From a checkpoint of a small audio captioner.
Training: nadamw at rate 0.00084, batches of 64.
Rows from block 2 of the text decoder, named by matrix and row number. Each number is 500 + 40 x the weight over its row's rms, rounded and kept within 0 to 999. All counts start at 0. Numbers have three digits each. After the name is the row's rms in percent of the matrix's.
# fc2: MLP down (decoder.blocks.2.mlp.fc2.weight, 256x768), inputs 320-383
fc2.73 102:500500548500500500500421500500500500500500411500500500500500500500500500500500500500500435500440500500500500454500500500555500427500398500500500500500500449500500500500621423500500587500500500
fc2.74 104:552500579500500610500500437500500500500500500500556594500500500500500500500576500456559583500500454500447442414500568407500500500500500500500547500435500500500500500569500500500554500557500500
fc2.75 100:500500435500500500500592441500500500500447500500500500448500500500500450557500421500429500500397500418500500500357500500500500500500444500500500500500500555500500590500500500500500500619571449
fc2.76 098:500500500560500500500439500500500586500553500500451500500500500460500500500561500500500500500500500500591500500500416500500500398500446500419421500446500500500596425500642500500500500446500545
fc2.77 101:500566500500500500500500500418500500500500443500500430556500448562426500428500500500567500500449500549500500417500500500500573580500500444500500500556500500560500432500500500500500500404454575
fc2.78 103:500500578500500500500500500500500571500500500381500438500500500500444500500554500500500500500500500500500500500500450500604591500500500500425500500435443500587500500557450435500500500421500403
fc2.79 097:549500500500500500500500407551500500500446500500432500595577438500500500500434402500500500500500500500500500500500500500500558500500500500500500500407500559500573500500500439500553500573500500
fc2.80 100:548500500500500500449447500500500554500500593500500500500500500569438500500500620500500500500500500584500500500500500500500500500500500500500500500571500500500500500500500500449571500609627500
fc2.81 094:500500500500500441580438431601500500500592500500500500500500500500429500500552500567500500500404426500500500500413500592500500500500549430500500500500500500500500500500500500500415500449500500
fc2.82 102:500500500500500500500580410500500576500500500500500500500396500565500500544500552500500500552586500500426500579500500429500500500500441500500500592434424554500500500440500564500425500551500500
fc2.83 102:426500500452500500500500500500500500500552500500500386419500446500500500500500500500409500568441500618500500500415410500500544548500448500500500500500500500500554432500451500500500500500581500
fc2.84 102:500500500500500500500500500500500500500500500500432500500441500500500500500571574451436500500500448422500394500500500500500500500500454579500500500560435500438500500450414500500500500500500500
fc2.85 098:500500500500500500500500500500500548500552500500500500500591500500500500435500555618556500571500593500500444500442500500500431566424500500500500500500556617500500500500428563426500500500500500
fc2.86 105:500554500500500427500571500575500427500412500500500500500443551621500500456500577500552500500500556500404411500500433500500500500567500500500564388500363500500500500427500500500500563451448500
fc2.87 102:500585500500438438378500500546500500416500500500576500442500424500500500500575500442500445500500500561500441416500500500500554454500500455550500440500500441544500500500500500500500500500559500
fc2.88 099:500500500500423500500500448500500500571500500500571456500500500500414432451434500500500500430500500614550357500500561500500500500500500500543500552452565568500565575500569500500572363457450500
fc2.89 101:500500552500500500439554500438556500413500500500500415556500500500500596500562430500500500500500500500500500579500500451555500500500500561500554435500500500500500500550500500569500500500500500
fc2.90 104:500500500500500500500429550500429500500599601500550500500500500500500500387500500554500587557500500594500500396500563500500500500557500500578557453500500459500500500402546500500500500445391500
fc2.91 105:500500500559457539500500397500500500378442447558500418565500500500500412500454500500500500563500500440500500580500500500401554447500608500500442616576425500500500500500610500573500500583500500
fc2.92 096:500500585437500500500500452500500500500500500500555450500500572500557500450580500500500500500500500500594425500500500500577500567500500447500500560500500500500500500500500500412417561500500586
fc2.93 101:500435541500500500588551500500500587449500500500500500555580500500500500500500500500572500500436434500500547500542568500500575500546422500500500500433500500431500500500500500500500500500500500
fc2.94 100:500500426500500500421500500500500500500500500500500500500500500500556500500500631500500500500562561500500417564500500500500500555598500500500500500500500435448500500563500500558600500500500500
fc2.95 097:500429547500500500500582500407392561500500420500500500500561500500500500433500500500561500500500500556500500500570500500500439500500500500500441500500500500500500500500500500500500555500500500
fc2.96 099:562422500500619500568500500500500500569500500439500500500500500549500547500580581500438563500500500500500500584578500500500500500554500500500500559500500500500500547574500500500576500446500548
fc2.97 099:500500574431500410500500500500500500500420609545452500451500445500500500393559500419500437500500500500500500500549556420500500418500500500500500500500430500500447500500410560500500500500500500
fc2.98 099:500500500500500500500500419500500424500500500500500500500500500500446500500560500500500573500422500500500500500500500500500500565500500500500399500424500500555578419500500500500500442500545500
fc2.99 095:500500593500500437443500500500500500424500436444500500613500441500500500500500500500500440500500500500554500500404500500439500500500500500500423500500500500500431500500500500406387500500500500
fc2.100 092:628500500500500444500500443500500500500500500500500628500500590500500640500500500500500500500444500500500500572500500598411370500500500437500500554500450500500500500500500500500500400500427500
fc2.101 096:455609500500500500500551500500500500500419500562500500574500500567500500565500500500500552500500500569500500569500500500408500500500500547500500500500604500379553500500398500444570447500441500
fc2.102 099:582449429437500594439585500549430500577627441500500453500391556381500500394500500586566432427500500500500500500414428555445405500500500575408500500500568591552578500500556500500500392500500500
fc2.103 098:500500550500500500581500429571451500448565500500500500435500500500500434500500437378500500500500500426500500500438500500500500500448500500366500500500500500611452588500500500549500500572500500
fc2.104 100:500500440445436500500500595500500500551500500500500500454500500500562437500441413500500550500500591587500431451500500500562500544500394588500500500500552559562500566500500565500424500500500500
fc2.105 101:579500500558500565587500500500500500436500556407500425411500551663500500500500500500500500567500617500500500564500500500500403500448500500500609500500448500391500500583576401500555454429568500
fc2.106 108:500500584569582450431500575429500500500461500500556500500500500447500500500571453433431500500500544500500554569568441500500500500500500455576500500500500500446432500452500561500500500560500373
fc2.107 105:500579452448617555500500500500500500500500500447500500500500557500500568500589569500500500500394422500545500500567500450546571407457500500557500500418410500450559560500500500433428444418399500
fc2.108 094:500500500500571500500500447573500500500500500500500500544500500439564500500557500500500500419500564614445554500500500500500500500500500580418500441500553500500500500500500547631500500500500500
fc2.109 106:500500500455574500500500565567593399500500500552500500500500500500559500500500500500500500418500500500500500568500500500446500500500453500420500551500500433500500500556430500500565500500572554
fc2.110 096:500576500500500439500500500500500561500500500500500440500500557500500500500500500618500500546444565500500500500500500500500566500579500500500566500445500554500500410500500500500500387500500557
fc2.111 097:500500500500500500500428500408500500500500500500500500592500500500500560500500500500500500551460500500500500500500441548500500447447500500500500500500500500500500500500430500500500558500500500
fc2.112 097:592411431500500439500430553589500445403500430414565572500438547500500500500500576440500500500500500500500500500562500500500544500500500443500500500500500500500500500500433500565580562443500500
fc2.113 100:500500575582500500448500500570500500422429500561500548500500500500500500500500500558395436500500500500500394500376578500554500500422500500500500550500500500500500500500500447500500500500500442
fc2.114 097:500500596500652500500500500500500500554446569500557453500500500500500500500427500562500500500500500548500500430500500430500500500550500500500500500607560500585607500414500500500500500500500500
fc2.115 102:500500554500500500500500416500551572500457500500500500552431500500500420604500500500500500500500500500500500577500445500500450500500549500500571500419414500500500500419500439500500500500500387