{"dataset": "synthesized solo parts of chorales (CocoChorales)", "gain_aug_db": 6, "encoder_activation": "mish", "encoder_widths": [128, 192, 288], "decoder_width": 256, "decoder_norm": "layernorm", "decoder_head_dim": 32, "decoder_inner_norm": false, "optimizer": "nadamw", "learning_rate": 0.00084, "beta2": 0.999, "magnitude_pruning": 0.7, "epochs": 4.6}
Rows from block 4 of the audio encoder of a small audio captioner, named by matrix and row number. Each number is 128 + 24 x the weight over its row's rms, rounded and kept within 0 to 255. All counts start at 0. Numbers have three digits each.
After each channel's rows are labels from the 100 clips, of 14976, where the channel reaches its highest value: "top examples" is what is common among them. Only what is clearly more common there than usual is listed. The data: synthesized solo parts of chorales (CocoChorales). In brackets: how many of the 100.
# conv: width-3 conv (encoder.blocks.4.conv.weight, 288x288x3, each kernel summed), inputs 144-215

conv.67:080088128098106073128145114128111148128128122128128128128148100103155128128155128148153128112084162110128128145099057169108143121128096112128106128109148128145128128102153105162093156128144107109105084149128147128085
top examples: note G4 (80); clarinet (35); note F4 (26)

conv.101:095173146111128150128150097128128152163143144112150148130128128138108153175148082144148128145128114110128089097128128167154156149128109128090158103130141128144128128107128128128160092146084150110128128128113122112152
top examples: double bass (59); note A#3 (53); note G#3 (28)

conv.220:148128141150086110128128128152128152128105104102144089153128096075136128145159167154152110144099147160128128099104120103105107149162145128112111133171128112128128149147159102128088089128128128128045147170148160128128
top examples: note A#4 (36); bassoon (32); note D4 (32)

conv.214:128128106123111150120128082076155108092128144145133128089126109148095128128128128084128128069128163151128128104083157147136128128128128096128145106128056089062113128128153128128153156153113156172156128112143128170128
top examples: note C#5 (83); flute (48); note D#5 (42)

conv.151:112132144131111081128128154128128128187046089106128128128128128123110160106161128091148102128128202128162128128132164102114119110128101170173160128128128105128101155128093165128128128154156109159128128128153129109128
top examples: note B3 (91); cello (57); tuba (28)

conv.59:107128128084129149152128128128173094152128165106128149173128120128120170103109128128155114151149119088128181154128110128069153128114128128128149105128099169088175159090154111145088128109105081150065144176145128084128
top examples: note A#4 (74); trumpet (53); note G#4 (38); note C5 (34)

conv.7:128108128128103132128112128128128080128159071150105128093164174149169128177128128105128109110134128128128140105161117128163128144175181119128111118163153169147118128149148099128128132104185176128122128143124128107134
top examples: note A#3 (64); tuba (52)

conv.222:128175128113111126153128151100128104105076097067042147101174156109081128128163128102128148111082128149103112128099106138103161083105035128111128150128108171128101136097100128079128105118128148128128156110097128128157
top examples: note A#4 (61); violin (52); note D3 (36)

conv.243:149109128128149119129128128128128128128128149150111128102107106112128112152128156144189106147128145133133128159102144108151128128128108113112128158128154114128090090146065128114106146089128125114156103128098143177176
top examples: note C4 (100); bassoon (39); note A#3 (33); trombone (30)

conv.174:128130097181107107128101085128157128152154153128103108128128102128173148138151128083095115081160148144128126128136149167128114128128151128145110128126106151111125143116111151128081149163106128100099134126128153158128
top examples: note E5 (74); flute (37); note F#5 (28)

conv.99:097151114152166164215146128128128126158146128149128109151128186072075128155148154111136154122108161119148128128142108106150112165112150128128144128128094132130172168145103143096128149095128128128100128107103107128097
top examples: note C#5 (68); flute (52); note D#5 (30); note C#4 (30)

conv.227:168149128114128128150144109128128155159163110073128101114084111128128081145086099192128128136109105126128128094128149128157148128103152150124104128128128148128144128157139128128110201110111128104128107128143110133109
top examples: note E3 (63); note E4 (43); tuba (38); note B3 (37)

conv.152:111109114128113109143110128111143147111128128128128118127145126128128112128133128128098128158177128161195078115128128083067144097094051148128128111100071128107128182145086128107137104128097149161147128115168144111096
top examples: note D4 (51); note C#4 (41); trombone (39); instrument: tuba (28)

conv.33:128158172083194151150149128149128122134128176131100128149146147112144128101128159162146128156128107128128128128086142085128096128109128078108128146128162128146084089128144117159128187153128184091130128103128103162128
top examples: note D#4 (93); bassoon (67); note C4 (38); note D4 (36)

conv.88:107128163086159128098152128161105144161090128146105167109161151143128128128168128114180144082145064128128128128085128070106173095128104128144128145128153109154064128096142144128128097113157155164128128114141186187083
top examples: note F3 (47); cello (34); note C5 (26)

conv.79:119135151103178192098109128173128120128109128128103128146132175092127128103128144128128128128108165128113102088156110101128131100165128128128106138101152158128128105149128108128128158150110095128101128062152092102051
top examples: note F#3 (99); cello (80); note G#3 (44); note B3 (30)

conv.46:178193093153162103146165128107128157105103147128109117124128131087126186128180128153151147104099128128128128157089167099128114114107128155112128128135155128128103148069086110107162145164113128134117128088128113112128
top examples: note E4 (87); trombone (84); note D4 (37)

conv.21:112110128128089128128077128068128128128128145154128128111116128112125099128100089128128128128102099129128150171153128151096156136117079128147128128128128080079155128083143128101149080135150114109074128128186128102128
top examples: note A4 (75); trombone (29); flute (27); note G4 (25)

conv.86:128128101105146128112119127107175127128128153076128128128150112128182156148128128128128097143111111154128128113152128073128128155128143128128096128107128093128128128098159128128128128151079128128083128149128178157155
top examples: tuba (41); note A#3 (38); horn (34); note A#2 (26)

conv.270:128131128101128193158094128126111128131109097128128096128151128090128110128091128179108146128144110063109128128154096150147128158092106128128128111112153106157144098120114177128175149189128128144128128128105128171097
top examples: note D4 (96); tuba (85); note C4 (37); note C#4 (29)

conv.224:098151094128128085152144128105128108128128128187127132165144161121094177105146128128128128153112171098128143148146085163128143111148099128148128135148108128142098128197102104113157128128156152128142138163128147108128
top examples: note D4 (94); clarinet (50); note E4 (35)

conv.202:128110128108197112086147101147128075096103075128128128127177128128128109128128183130128147143146192101128165106110148128112128101128128152152084151097107139074173128128148128148147128152169128128128128149156128148104
top examples: violin (40); note C#4 (34); note A4 (33)

conv.144:106128128094128159154128128128094128150086101109151128149090098093128128110128130147108130084104128128150152162128099178153180113087128128125147156128159098165081128167109071122149128082155128097164132110128104134109
top examples: note E4 (96); viola (85); note D4 (38); note F#4 (35)

conv.133:128128103128128111110157154129110103146128100145128128096128110149128070127128112128110133081099100128094123153163171128087114128182128160061128168146128093108128140128105093128142107147128111128128144060174120128150
top examples: note A3 (95); double bass (57); note B3 (33)

conv.131:098125157112152128178128148108145128128108166128137128128128132128128145089128128149093128081115149128157105128128149067114128128128108093107146128094169101128145161107128107156099128128149109128083115128164109128128
top examples: trombone (93); note F#4 (79); note E4 (35); note G#4 (27)

conv.40:128107109147170128146111128128128106106086128107184156087157145112128174135109098128128128092128120128128128111110179143152128128128121106150109128103128146128128107142157128128096128128128134156121128187146128087128
top examples: note A3 (83); cello (53); double bass (25)

conv.216:165108128128155102147186145109128128128128128121092111128128128102169128111125128128128157151183086106130158147163114087159128109132099155153128160112128128166101128128153128101110158128128142111107125128149128158196
top examples: tuba (72); note F3 (63); note A#3 (30)

conv.284:109095128131109110105128142172128128128143117109165121128102148110107147101081109106149128147155132176150128123128150154128128154146143127173128109128077195146128109128128128128128128134128092114128083097128128144112
top examples: note A3 (80); cello (49); double bass (26)

conv.10:128084128128125128128111145165157172152128086151118128154154090119128188128128128128128128178128131153167098128111103109102103155169128178128102143087163102151147128138133128128128166151106145135128149153105128150128
top examples: note F#4 (95); trombone (87); note E4 (31); note G#4 (30)

conv.164:128112095107128128165128128146131095147106128128110158100105128128128125128086128154128095136104113181101128156117111092104156128109093150128112095076128128103128110128078037125128128153107159128128094128093087128128
top examples: oboe (72); note A4 (71); note A3 (25)

conv.225:147128128128128147154107128106128101128118128128124128122128098128105060082107152146112150106128108144128105165157150104166128126128133107189119128128128145103154150128111110098149101128086090140128138120128128130128
top examples: note E4 (84); trombone (40); note F#4 (36); clarinet (36)

conv.205:128155151143141128146177128128103132128164087128111128100128071111128161145106128124077143104128094143124128128142161128159121145204128137098069148128106128108068097128128092143111128151086150128125128148128138144150
top examples: note F#5 (44); trombone (36); note F#4 (36)

conv.73:101126112106151128128165138186128128140128104128128149146152105146128105145108128128128128070128128147154128128128105159099092112155128154109143128130136148128151097128159128111149109085128128082107072175130109156190
top examples: cello (90); note G#3 (73); note A#3 (37); note F#3 (27)

conv.32:102146128128098101146128148128128128157128099103146128128128172117111160128128128178184128059128161107106112113128150128107128133108141128079147128157128111128108190128162147079141128162113143128128128112148128128128
top examples: trumpet (65); note F5 (52); note G5 (39); note A5 (36)

conv.232:107108128110153104128145128128128112128107074111128109128100163161128132128101111177104100128153128128128104146142172159191128147165128146143128119128161128147093156178128107110113128099094128154074107171128172128128
top examples: note G#3 (77); cello (75); note A#3 (48); note F#3 (32)

conv.182:159128149146128128142144110108106158100081191128113126174115128127086128107128148162104128152128128128148123128126104128128110106109111128151153128152128180146128128128112134146163167108150098102128109128144128128102
top examples: note D#4 (82); viola (41); note C#4 (28)

conv.124:101108111108128094128128155128128146102080128128133101128128153128095104111147083128081158148180149128157105093128106128128194128128128107105136102154145111128128128127166128111170128128127108135143101128189080078128
top examples: note D4 (87); bassoon (41); note C#4 (28)

conv.208:127193108128081128100128151084128104085067128128128185128065165066156128167128151103096178128097128067110128145128104162144149077146084100128111185147128148128128107150116128128128121097112092090039124128107134151128
top examples: note D3 (55); note F5 (43); trumpet (38); cello (29)

conv.14:143147128154175151173086092087136113105123101128143128128108128165158128102153102148140085107128107128140143128128091128085094128128127159128108170174143109143154127097051128128145128123066138149147105164114099128127
top examples: note E4 (100); viola (55); note D4 (33); note F#4 (31)

conv.114:164090128128097148075128133148138128144128150128111167106100111072111108128128105057111128115146129109112152128128128152126171128118128128161128128108110187112128128128128181142128116161158158151109109078094170106114
top examples: note B3 (99); cello (70); note A#3 (33); note C#4 (29)

conv.72:081091105129098111128128082104110128128086084131154090106128128128109128104136110127128128148148133192149128128156123082145110128128128128173147128110202154105097149149164128128147146103128145146112149148091128145097
top examples: note C#5 (36); note C#4 (32); oboe (29)

conv.238:073110106094119128108153154146150126105059110128107128154128164112128120128128176101161128151176128128128158108149101037128128148106146171151108099145108110128162128128094107157183115164128111128178128100128076153147
top examples: note G#3 (91); cello (90); note A#3 (28); note F#3 (26)

conv.109:151182157075109128158109157157128152148128115128128175150128148153112089128145128128104128122128153107128107104128112174128106128128128128153128128128147155128128157128152128122148128128128128090129111128148128155128
top examples: trumpet (49); note F5 (42); note C4 (34)

conv.274:093113093095128128145154100128159107128153128128145128128158128101159128128128142077128153078128117128128189128113128167143098148106128087143067126105128110103112158124147102128125102157106141110128145128153145134128
top examples: note A3 (66); note A4 (31); double bass (27)

conv.159:156128129151154110095147109105128128180098128128128088180106128128150128126088128107072148201148128082103128109151128098128128128165173141128145159142141111128128164130128128128111150128128128128128139134103113156147
top examples: tuba (36); note E4 (32); note F4 (30); note A#2 (25)

conv.258:128128128164128094114104086128088128128121128128128101095128143128072128158128128105106106112142129128128109151108158093128102107128128107128078101105071128128154128161128096100128076105109128128103109107128128143128
top examples: note C#4 (40); bassoon (39); note C#5 (28); note G#4 (25)

conv.34:172106149112105127152128128148105128151105156128145152108145126079082128186128128104086128129128118128128112171160161088128148146128128102112128128128090102108128175128106138128105125112107128148074072165128149160097
top examples: note F#3 (60); bassoon (53)

conv.11:128128168128103088128172157128161149128169150153128128113174089114128097105159128106158118150157170109171107128128128156154147128128103128155109128135064128151103128094154128128116128081128158167128128102108109128128
top examples: note F#3 (57); bassoon (54); note F#4 (31); instrument: trombone (27)

conv.122:148128128128128128108112180128097128128155149128107148107099128135153113145128128154128101108147125153145128099110081164076128128185106128128128128148100147128112160144095152128090128108128128108089088110128109167088
top examples: note F5 (71); trumpet (55); double bass (26)

conv.50:114104128128103143128146128107128128128128174105097066110114092128128113114128128128081128090128128111154128128128091175125111143128100128128128128172128106113128116128128129124146119128096112148055111142151127182114
top examples: note C#4 (95); trombone (82); note D#4 (29)

conv.276:163128128112104174081148094077128171098121138150157109112128112161128112112093161138104102150105128128154150110128122110128128128152118128103128146128108104128128091103143114110165108108128128107109110110150128111098
top examples: tuba (78); note D#3 (40); note C3 (27)

conv.236:128155170172128103148128102128128124093128115100128128128167128100128173130110128147128110101128151128089079144128148153153099165128059128128105128148026128144166111144128108094146149167102094113128169110128128144147
top examples: bassoon (62); note D4 (54); note D3 (36); instrument: trombone (32)

conv.212:128128111128128103128128128128128107111113167128094128179147128128146073104147132197094103128104128127159109148155077085126128145108149141085127128128148151147162122149108128137128139093091151107087094128143128131128
top examples: note D5 (65); note E5 (29); note C5 (26)

conv.196:108073128143091108179128128121152106156128128128128128096151128128128128128128155171128149098151109106128164128128081128104128106153154178089108152149128128136128128146041111117173128111099112140144123148102098110115
top examples: note E4 (56); note G4 (54); clarinet (49); saxophone (34)

conv.234:128182095128128153085128128128151108071086147136145149155128105128128103128180128150085128128128128092082147102146128143097149097137153128105161128109128148087128131128154128148128071110128128104128150128185148092128
top examples: note D4 (63); trombone (42)

conv.184:128108110128095128128128128128128105151106161118178104128109087151083084128128128128128169135119128110128105173131108165110144128146128176126128128128106128088152102128151093128149099128133100128128128098145162125103
top examples: note E3 (90); tuba (63); note F#3 (34); note B3 (34)

conv.82:128128128082123128131111128128128128128128128158128128128099152143095128155107102147106092107128086084149128128128109128128128128147150163108086128099104102120103169146089084107128146106093094112128087121164172089128
top examples: note C#5 (48); flute (42); oboe (32)

conv.57:090105107089098112155089116128157128128149148110105118106101128152128128105151128128128102128089128153155054128140151128102128144152105135082154138095167128128128094144082128128144112103128105128105096128128151086128
top examples: note G#4 (76); trombone (38); saxophone (26)

conv.69:152117146160135077132171122128128166128128128072149089128092145159168147128082146098143144149168173128128102128128106128128196128157156095145128089106113128128156128144093104155110151110128100113142107128110128107189
top examples: cello (96); note C4 (90); note A#3 (39); note C#4 (30)

conv.153:128099128128099111128128128109113128153128108128176159128117096151128157128165108120098128078128128128176111123128150128128108128135150119110162107139128088107179128205091112128153128128132128128082105150112084150188
top examples: note C4 (100); bassoon (51); trombone (41); note A#3 (33)

conv.55:091107128128160128105157128079128128063112128094128102128122128101128105128128157128128086106128106128128102150111128099157104128147110094128170128106128095206082151128128154084123128082105104104156134128128149132128
top examples: tuba (92); note G#3 (82); note A#3 (39)

conv.176:098145150064128143095128093160157080043108135103128128169144151164127153103080097154110158148128105128128146088128128128128128156128128151111128090128130146146128128128105091074175128150104114107146148128149128100128
top examples: note D4 (75); bassoon (45); note C4 (33); note A3 (32)

conv.148:104104109163092158128099128100128128190128159128099082128128125106165128121128094128148128144150154094128157128148128065167147128167111111166120128099183155044153128128095155159110105128106128157146128150128128149128
top examples: note F#5 (86); trumpet (62); note E5 (34)

conv.71:128111128157076128128107156128150099105114155117128111151112172128098128107116106174148154144096128148128128128162164143100182145075069157128106087155100128154112154128128128073128147128142144128128103128085128148128
top examples: bassoon (65); note D4 (62); note D3 (28); note B4 (28)

conv.107:101146128177128128170087128128145128128152168128065111128151128128149096077081128128098160128158128128128170103152128128077128145109128128103152128128128128127153106095128128128108149128150108149122147151107128176128
top examples: saxophone (49); note A4 (41); note E4 (35); trombone (31)

conv.61:150128128148128128188128128104128155128105149145095169128128104110099128071096129128128128086128112128111113128128154128128096128128128128145150091054128128128110138154111128128154139175152155065180151147175098128149
top examples: oboe (69); note A#4 (58); note A4 (51); note G#4 (28)

conv.110:150128162093145128128162159128144128147127150152121124128110128128106096128111068145104076128176111124128110136109128106109208128115083095128128128111106128147169128104199128128151164128130149128091128128106128174108
top examples: note G#4 (88); trombone (81); note F#4 (36); note D#4 (34)

conv.85:166146153152192128099109154148124099148175084128128174128101152106128132142128149128172128091152106160149128093159130112128126094098128128099163071128161129096128086128139128128128106128128128136108103090128173100133
top examples: note F#4 (68); clarinet (43); instrument: cello (29)

conv.265:143149150128111155128106128128128170149112174132150130135112128107105183107160128128147148111128144046128128144128108138081111093128105148145128164111128128131110157173105128136128083128114128128128128128128128141128
top examples: note D3 (39); note B4 (39); cello (33); clarinet (30)

conv.257:174128128128128128090156108161110106128128128160173127128128105128128163128151150142128144128128128177155123150112131128128144174128148156128128128128128128172090128128149145175109103104128054128138128131128088128087
top examples: note D5 (88); violin (56); note E5 (36); note C5 (28)

conv.283:128111129128185112128109093128107128128152176183128154106128107144129128132128149133112180105128199081102108099092091152155128162130128148148128128147151101128112145107098183156128107111147128128149128128114128155172
top examples: note E5 (83); trumpet (47); note D5 (33); note F#5 (30)

conv.97:143107145167105118105104149128098120133128128128156193128161151128143130128128101108128128128128128125090107128117155180160128128128105166128149128146112144148152162128128128178136182158161128142106128085149128116122
top examples: note A4 (92); oboe (69); note B4 (36)

conv.90:128151163180144155147144145128128100100128102128110128090150128130112128128128128151128158128108128154128095098145096128128150111076126183147128134146130112128096128106147128112094128147150152128163181083128128128128
top examples: note G#4 (49); trombone (35); note E5 (28); note E4 (26)

conv.261:175108128155099128163161128098128137156128128128106079148109082080131105128128092104124128060104128110151128128096119109099109091128068128128109141095142128144128128117097091128153128157128128128086128152175124128128
top examples: note A#4 (78); flute (41); oboe (27); note C5 (27)

conv.56:103147187111111107153144156128111096110142128176128123128130128128128128147103128143106108128138128113128128148128128146142128097123157099153107068145101144092128128097161109132149128125144147151150152128149104100128
top examples: note A#4 (100); oboe (41); note C5 (35)

conv.48:172150102109170128128128154146144148128128128128116128130163143128150132128117160128128128128128103128160128128129148128156128167150128128128128105152191128107096147128136161157128128075085177128128150128128128128131
top examples: note F#4 (72); note G#4 (66); clarinet (50)

conv.39:128128128073157128159149159161149148128150150067128147128098153128128128146128156100122128128110183105148180128112080109107144145148128083128150113128118128128161162128096128094128125148074144111128106167153128196159
top examples: note F#3 (97); bassoon (94); note G#3 (37); note B3 (34)

conv.105:141147128091146146148128174098128111114128111065144146112128098128128154148151090111110110084094110128128161150147150093128129128111105145128151125105118109112128176185109104099128101129141193110099107106106109128128
top examples: note A4 (98); oboe (78); note B4 (33); note G4 (25)

conv.83:147128151128128128149155105138128105150120166090100128172128092128128079108155177090128160161128134107128128128128155147124178128106171128128127108154174099098128148084148119102092093128128109102098150128128150192074
top examples: note F#3 (34); bassoon (31); note E4 (29); note A4 (27)

conv.223:128110116169194105157109185147149115128126148146091091080111128114100106167189147097146128107162128128146070076128145150128153104128128133128128128148128101128149126147121128097090128089128128128086155128128109112128
top examples: violin (80); note C#5 (69); note C5 (49); note B4 (28)

conv.47:145128128150128128108100128128109128098124094093128155148108125128098103175128128149105128173146145128128144113128128062128130147111128110152128104128128128108162128152173104125144128147150160131131143128106151106142
top examples: trombone (53); note E4 (48); note A4 (25)

conv.160:171128128128106149103128107088103128150128110102150109128160096128101128098114119077128096128108128079128112128109144107083107128128084128157097149128128128105128150085128108129128129128113128105128081095179117128161
top examples: note A#3 (81); double bass (64); note C4 (33)

conv.231:128098128144128147100152146128118136211134152153103166128118128128128128128141150128102154128107174128150128080105128177128127139155148128128153105128105128106108128146164151128128128154128109156128151128128128107128
top examples: note E3 (83); tuba (54); note B3 (51); note F#3 (37)

conv.136:153128131147128105128128151155128182082105128181149149128128180128185128156102147105098128145128128146128157107128067128097128098154100079109112128063128129189173153128153105112128128145128178128128146106111080105128
top examples: note G#3 (95); cello (61); note A#3 (39); instrument: bassoon (25)

conv.273:113102128128087104128128128128123128111122134128080128147128069150168111128121147128128128128148106128168106141159112157128128128128128108101128173121094075128148128106064128128128128150128128128128128128096128156152
top examples: note F#4 (76); horn (34); saxophone (26)

conv.6:126128128068153128128087128057102162144068128155128128160128098128145080128111108146145134098128128146145107128164142107128109144143155144105143145109128141105128128128106110109128149111123146128148098119145128128138
top examples: note C4 (98); cello (74); note A#3 (47)

conv.5:128167101152103128128128128128128128128128183098128128111115091102128103109152171154152080110128128128128107094181148204108134128148122115128108128165128097114163152128158128128071128154104105131091125095128128160150
top examples: note E4 (99); trombone (55); note D4 (36); bassoon (26)

conv.156:145111128108148104128130119154117107128128144132164108185128128111128075111128158128128105128128101158128128112128126163112128114095107128128104145128108163151121111095087128105111128153144163041097110165158108138094
top examples: violin (67); note A#4 (51); note D5 (48); note C5 (33)

conv.170:128079108146087102155128074128128182128103128128150107108155147111127121128110157165112110128128150171163153128143128107144110128110128128175070110099128075128159097105085085128140128106146150128112144110150128128128
top examples: note A#4 (39); note D4 (31); bassoon (28); note A#3 (26)

conv.155:162110107128104157128162128095149128101112114145128162128067105110128128154128114145128128128128110128101128128119158128110128103128155113128128143184128128156147070170148158128164128141148112154081159133128172149144
top examples: note G#4 (45); violin (45); note D#5 (44); oboe (33)

conv.65:104154128128128128091156147128128128160101128137093126102106127128128098163149128128145108166128085107148109135128128050128120081149150107128128182150153078160128149128069128098128086114128079092146152108128162128154
top examples: note G5 (97); trumpet (88); note F5 (49)

conv.190:079128168151128112128089128149159128147128128128127169128154175112104128107128101107145180152128128080128099111144097128153108128090146076128128155153108098128128128102151090142102133128173095128129180145128114114151
top examples: note F4 (56); note A4 (49); clarinet (46); note G4 (41)

conv.260:144152147128139104128128128106128155128160110112147154063128128149075128128153190084098166128148128121178128128146103128104129128156128111107170103150128119080146128147128106091128109100128113127172113102128128128131
top examples: note A4 (86); oboe (41); note G4 (40); trombone (37)

conv.200:143128091143128128153111089128107110102079166162113128094123111128128128095128103128138057087097101128155147085150128107116087128099073128114153107096071128128123111105097153128152140148090114149110149111128136150127
top examples: note D#4 (82); viola (78); note F4 (33)

conv.207:128160158153147109128085090104103150120128155128082109152128147128133128091170169182150122121164147130081080128126128154156128128117146126130103102128107128150128102147100107170147153160102185089102090128128095152159
top examples: note E5 (96); violin (88); note F#5 (50); note D5 (30)

conv.130:110147106140097100176185128187128105128146082079152112099128095137106108153108145100128175150104198128150128159087134128128128128106116159148135128150128128128210128111128146134128147128114149098130128198128128085128
top examples: note E4 (82); trombone (44); note G4 (28); note F#4 (28)

conv.91:151123151090108161185128128090128128105149096128128113133107145149144149123151128083090128155110107128149128128128128153128128086137103128128187106147098150101128071151102129146203128148128092110118109100145149128128
top examples: note D#4 (63); trombone (32); flute (31)

conv.66:128128142128149080128110128128148102113128156097138128128132128157141158108095148128128128104145206128128110145109128128128070128143128128129128104128128054144166166104085144128128112162096128162075128121128149185079
top examples: trombone (81); note C#4 (77)

conv.76:128109096183123082128128128143108128148081100104153128128149113123146128128092121112128154128072141115132129150128128050141067152152149094128128123152128147179106128128155128161109109128112086128143124095128128128170
top examples: note A3 (48); note C4 (44); clarinet (40); note B3 (31)

conv.195:090110148110172128156128110147110124128128112111128104147150128128111128164146154106128143066153104170164162142109111071106115128128152161082128128098161108128188182148112119112128111145170193098160188128128128153128
top examples: trombone (63); note G4 (41); note C4 (33); note F4 (29)

conv.262:181179153128098155110128148128128112159098152128128094108148108150128147154128113156121128107128152133128128177128103109153128128142203158128128151128128113128108144101092123151128147149077128128128128128128149128099
top examples: note G4 (57); viola (34); note G5 (32); flute (26)

conv.35:103148128164105128150110144177144149109110145148158142128128099128128105145168128056109114143161107128128128120107212144128128178128159156151127128128128128128128157147128113125164112168110128096093040151128128128067
top examples: note A3 (60); double bass (46)

conv.100:161181128128114112128144128190105107150132183179141128148135128084026128152128182165165145108172111128128107140102106128146128110143168088147155128128181181129103110146128128165150128075169146128128128094128099153077
top examples: trumpet (62); note F#5 (47); note E5 (41); note C#5 (32)

conv.27:128107106107106133128146144094207128110114141128128113128107128147112112128128101128128100091147099105144127081153106151144101155106147074095128128128106089128146099128128192111128105152144106138128114114158164150107
top examples: note A#4 (57); saxophone (28); note G#4 (27)

conv.175:150054106128168152152158110128155128128128139158163184082148108178105100128104148111128158155128128150134128128149111073145148128128109164128148101096128148150146066128144088128111111149106114110128128128092147109108
top examples: cello (94); note G#3 (92); note A#3 (33); note F#3 (31)

conv.103:128110128107130128113128128128128128128132107142128079146061128171101109152128128128103097157128128128105116172154101128128128128126128128094154114151160128128170153128128128165153153128128111146103097101138156128086
top examples: cello (91); note G#3 (80); note F#3 (30); note A3 (30)

conv.44:154151107128128104154153098128181128128179181110128151128121093082100130154128155128174128105128128110128078128101128111128056077128159106160148128128135128099181128172114101097164092128128101128128128173129156158090
top examples: note G#5 (76); note F#5 (35); flute (32); instrument: trumpet (30)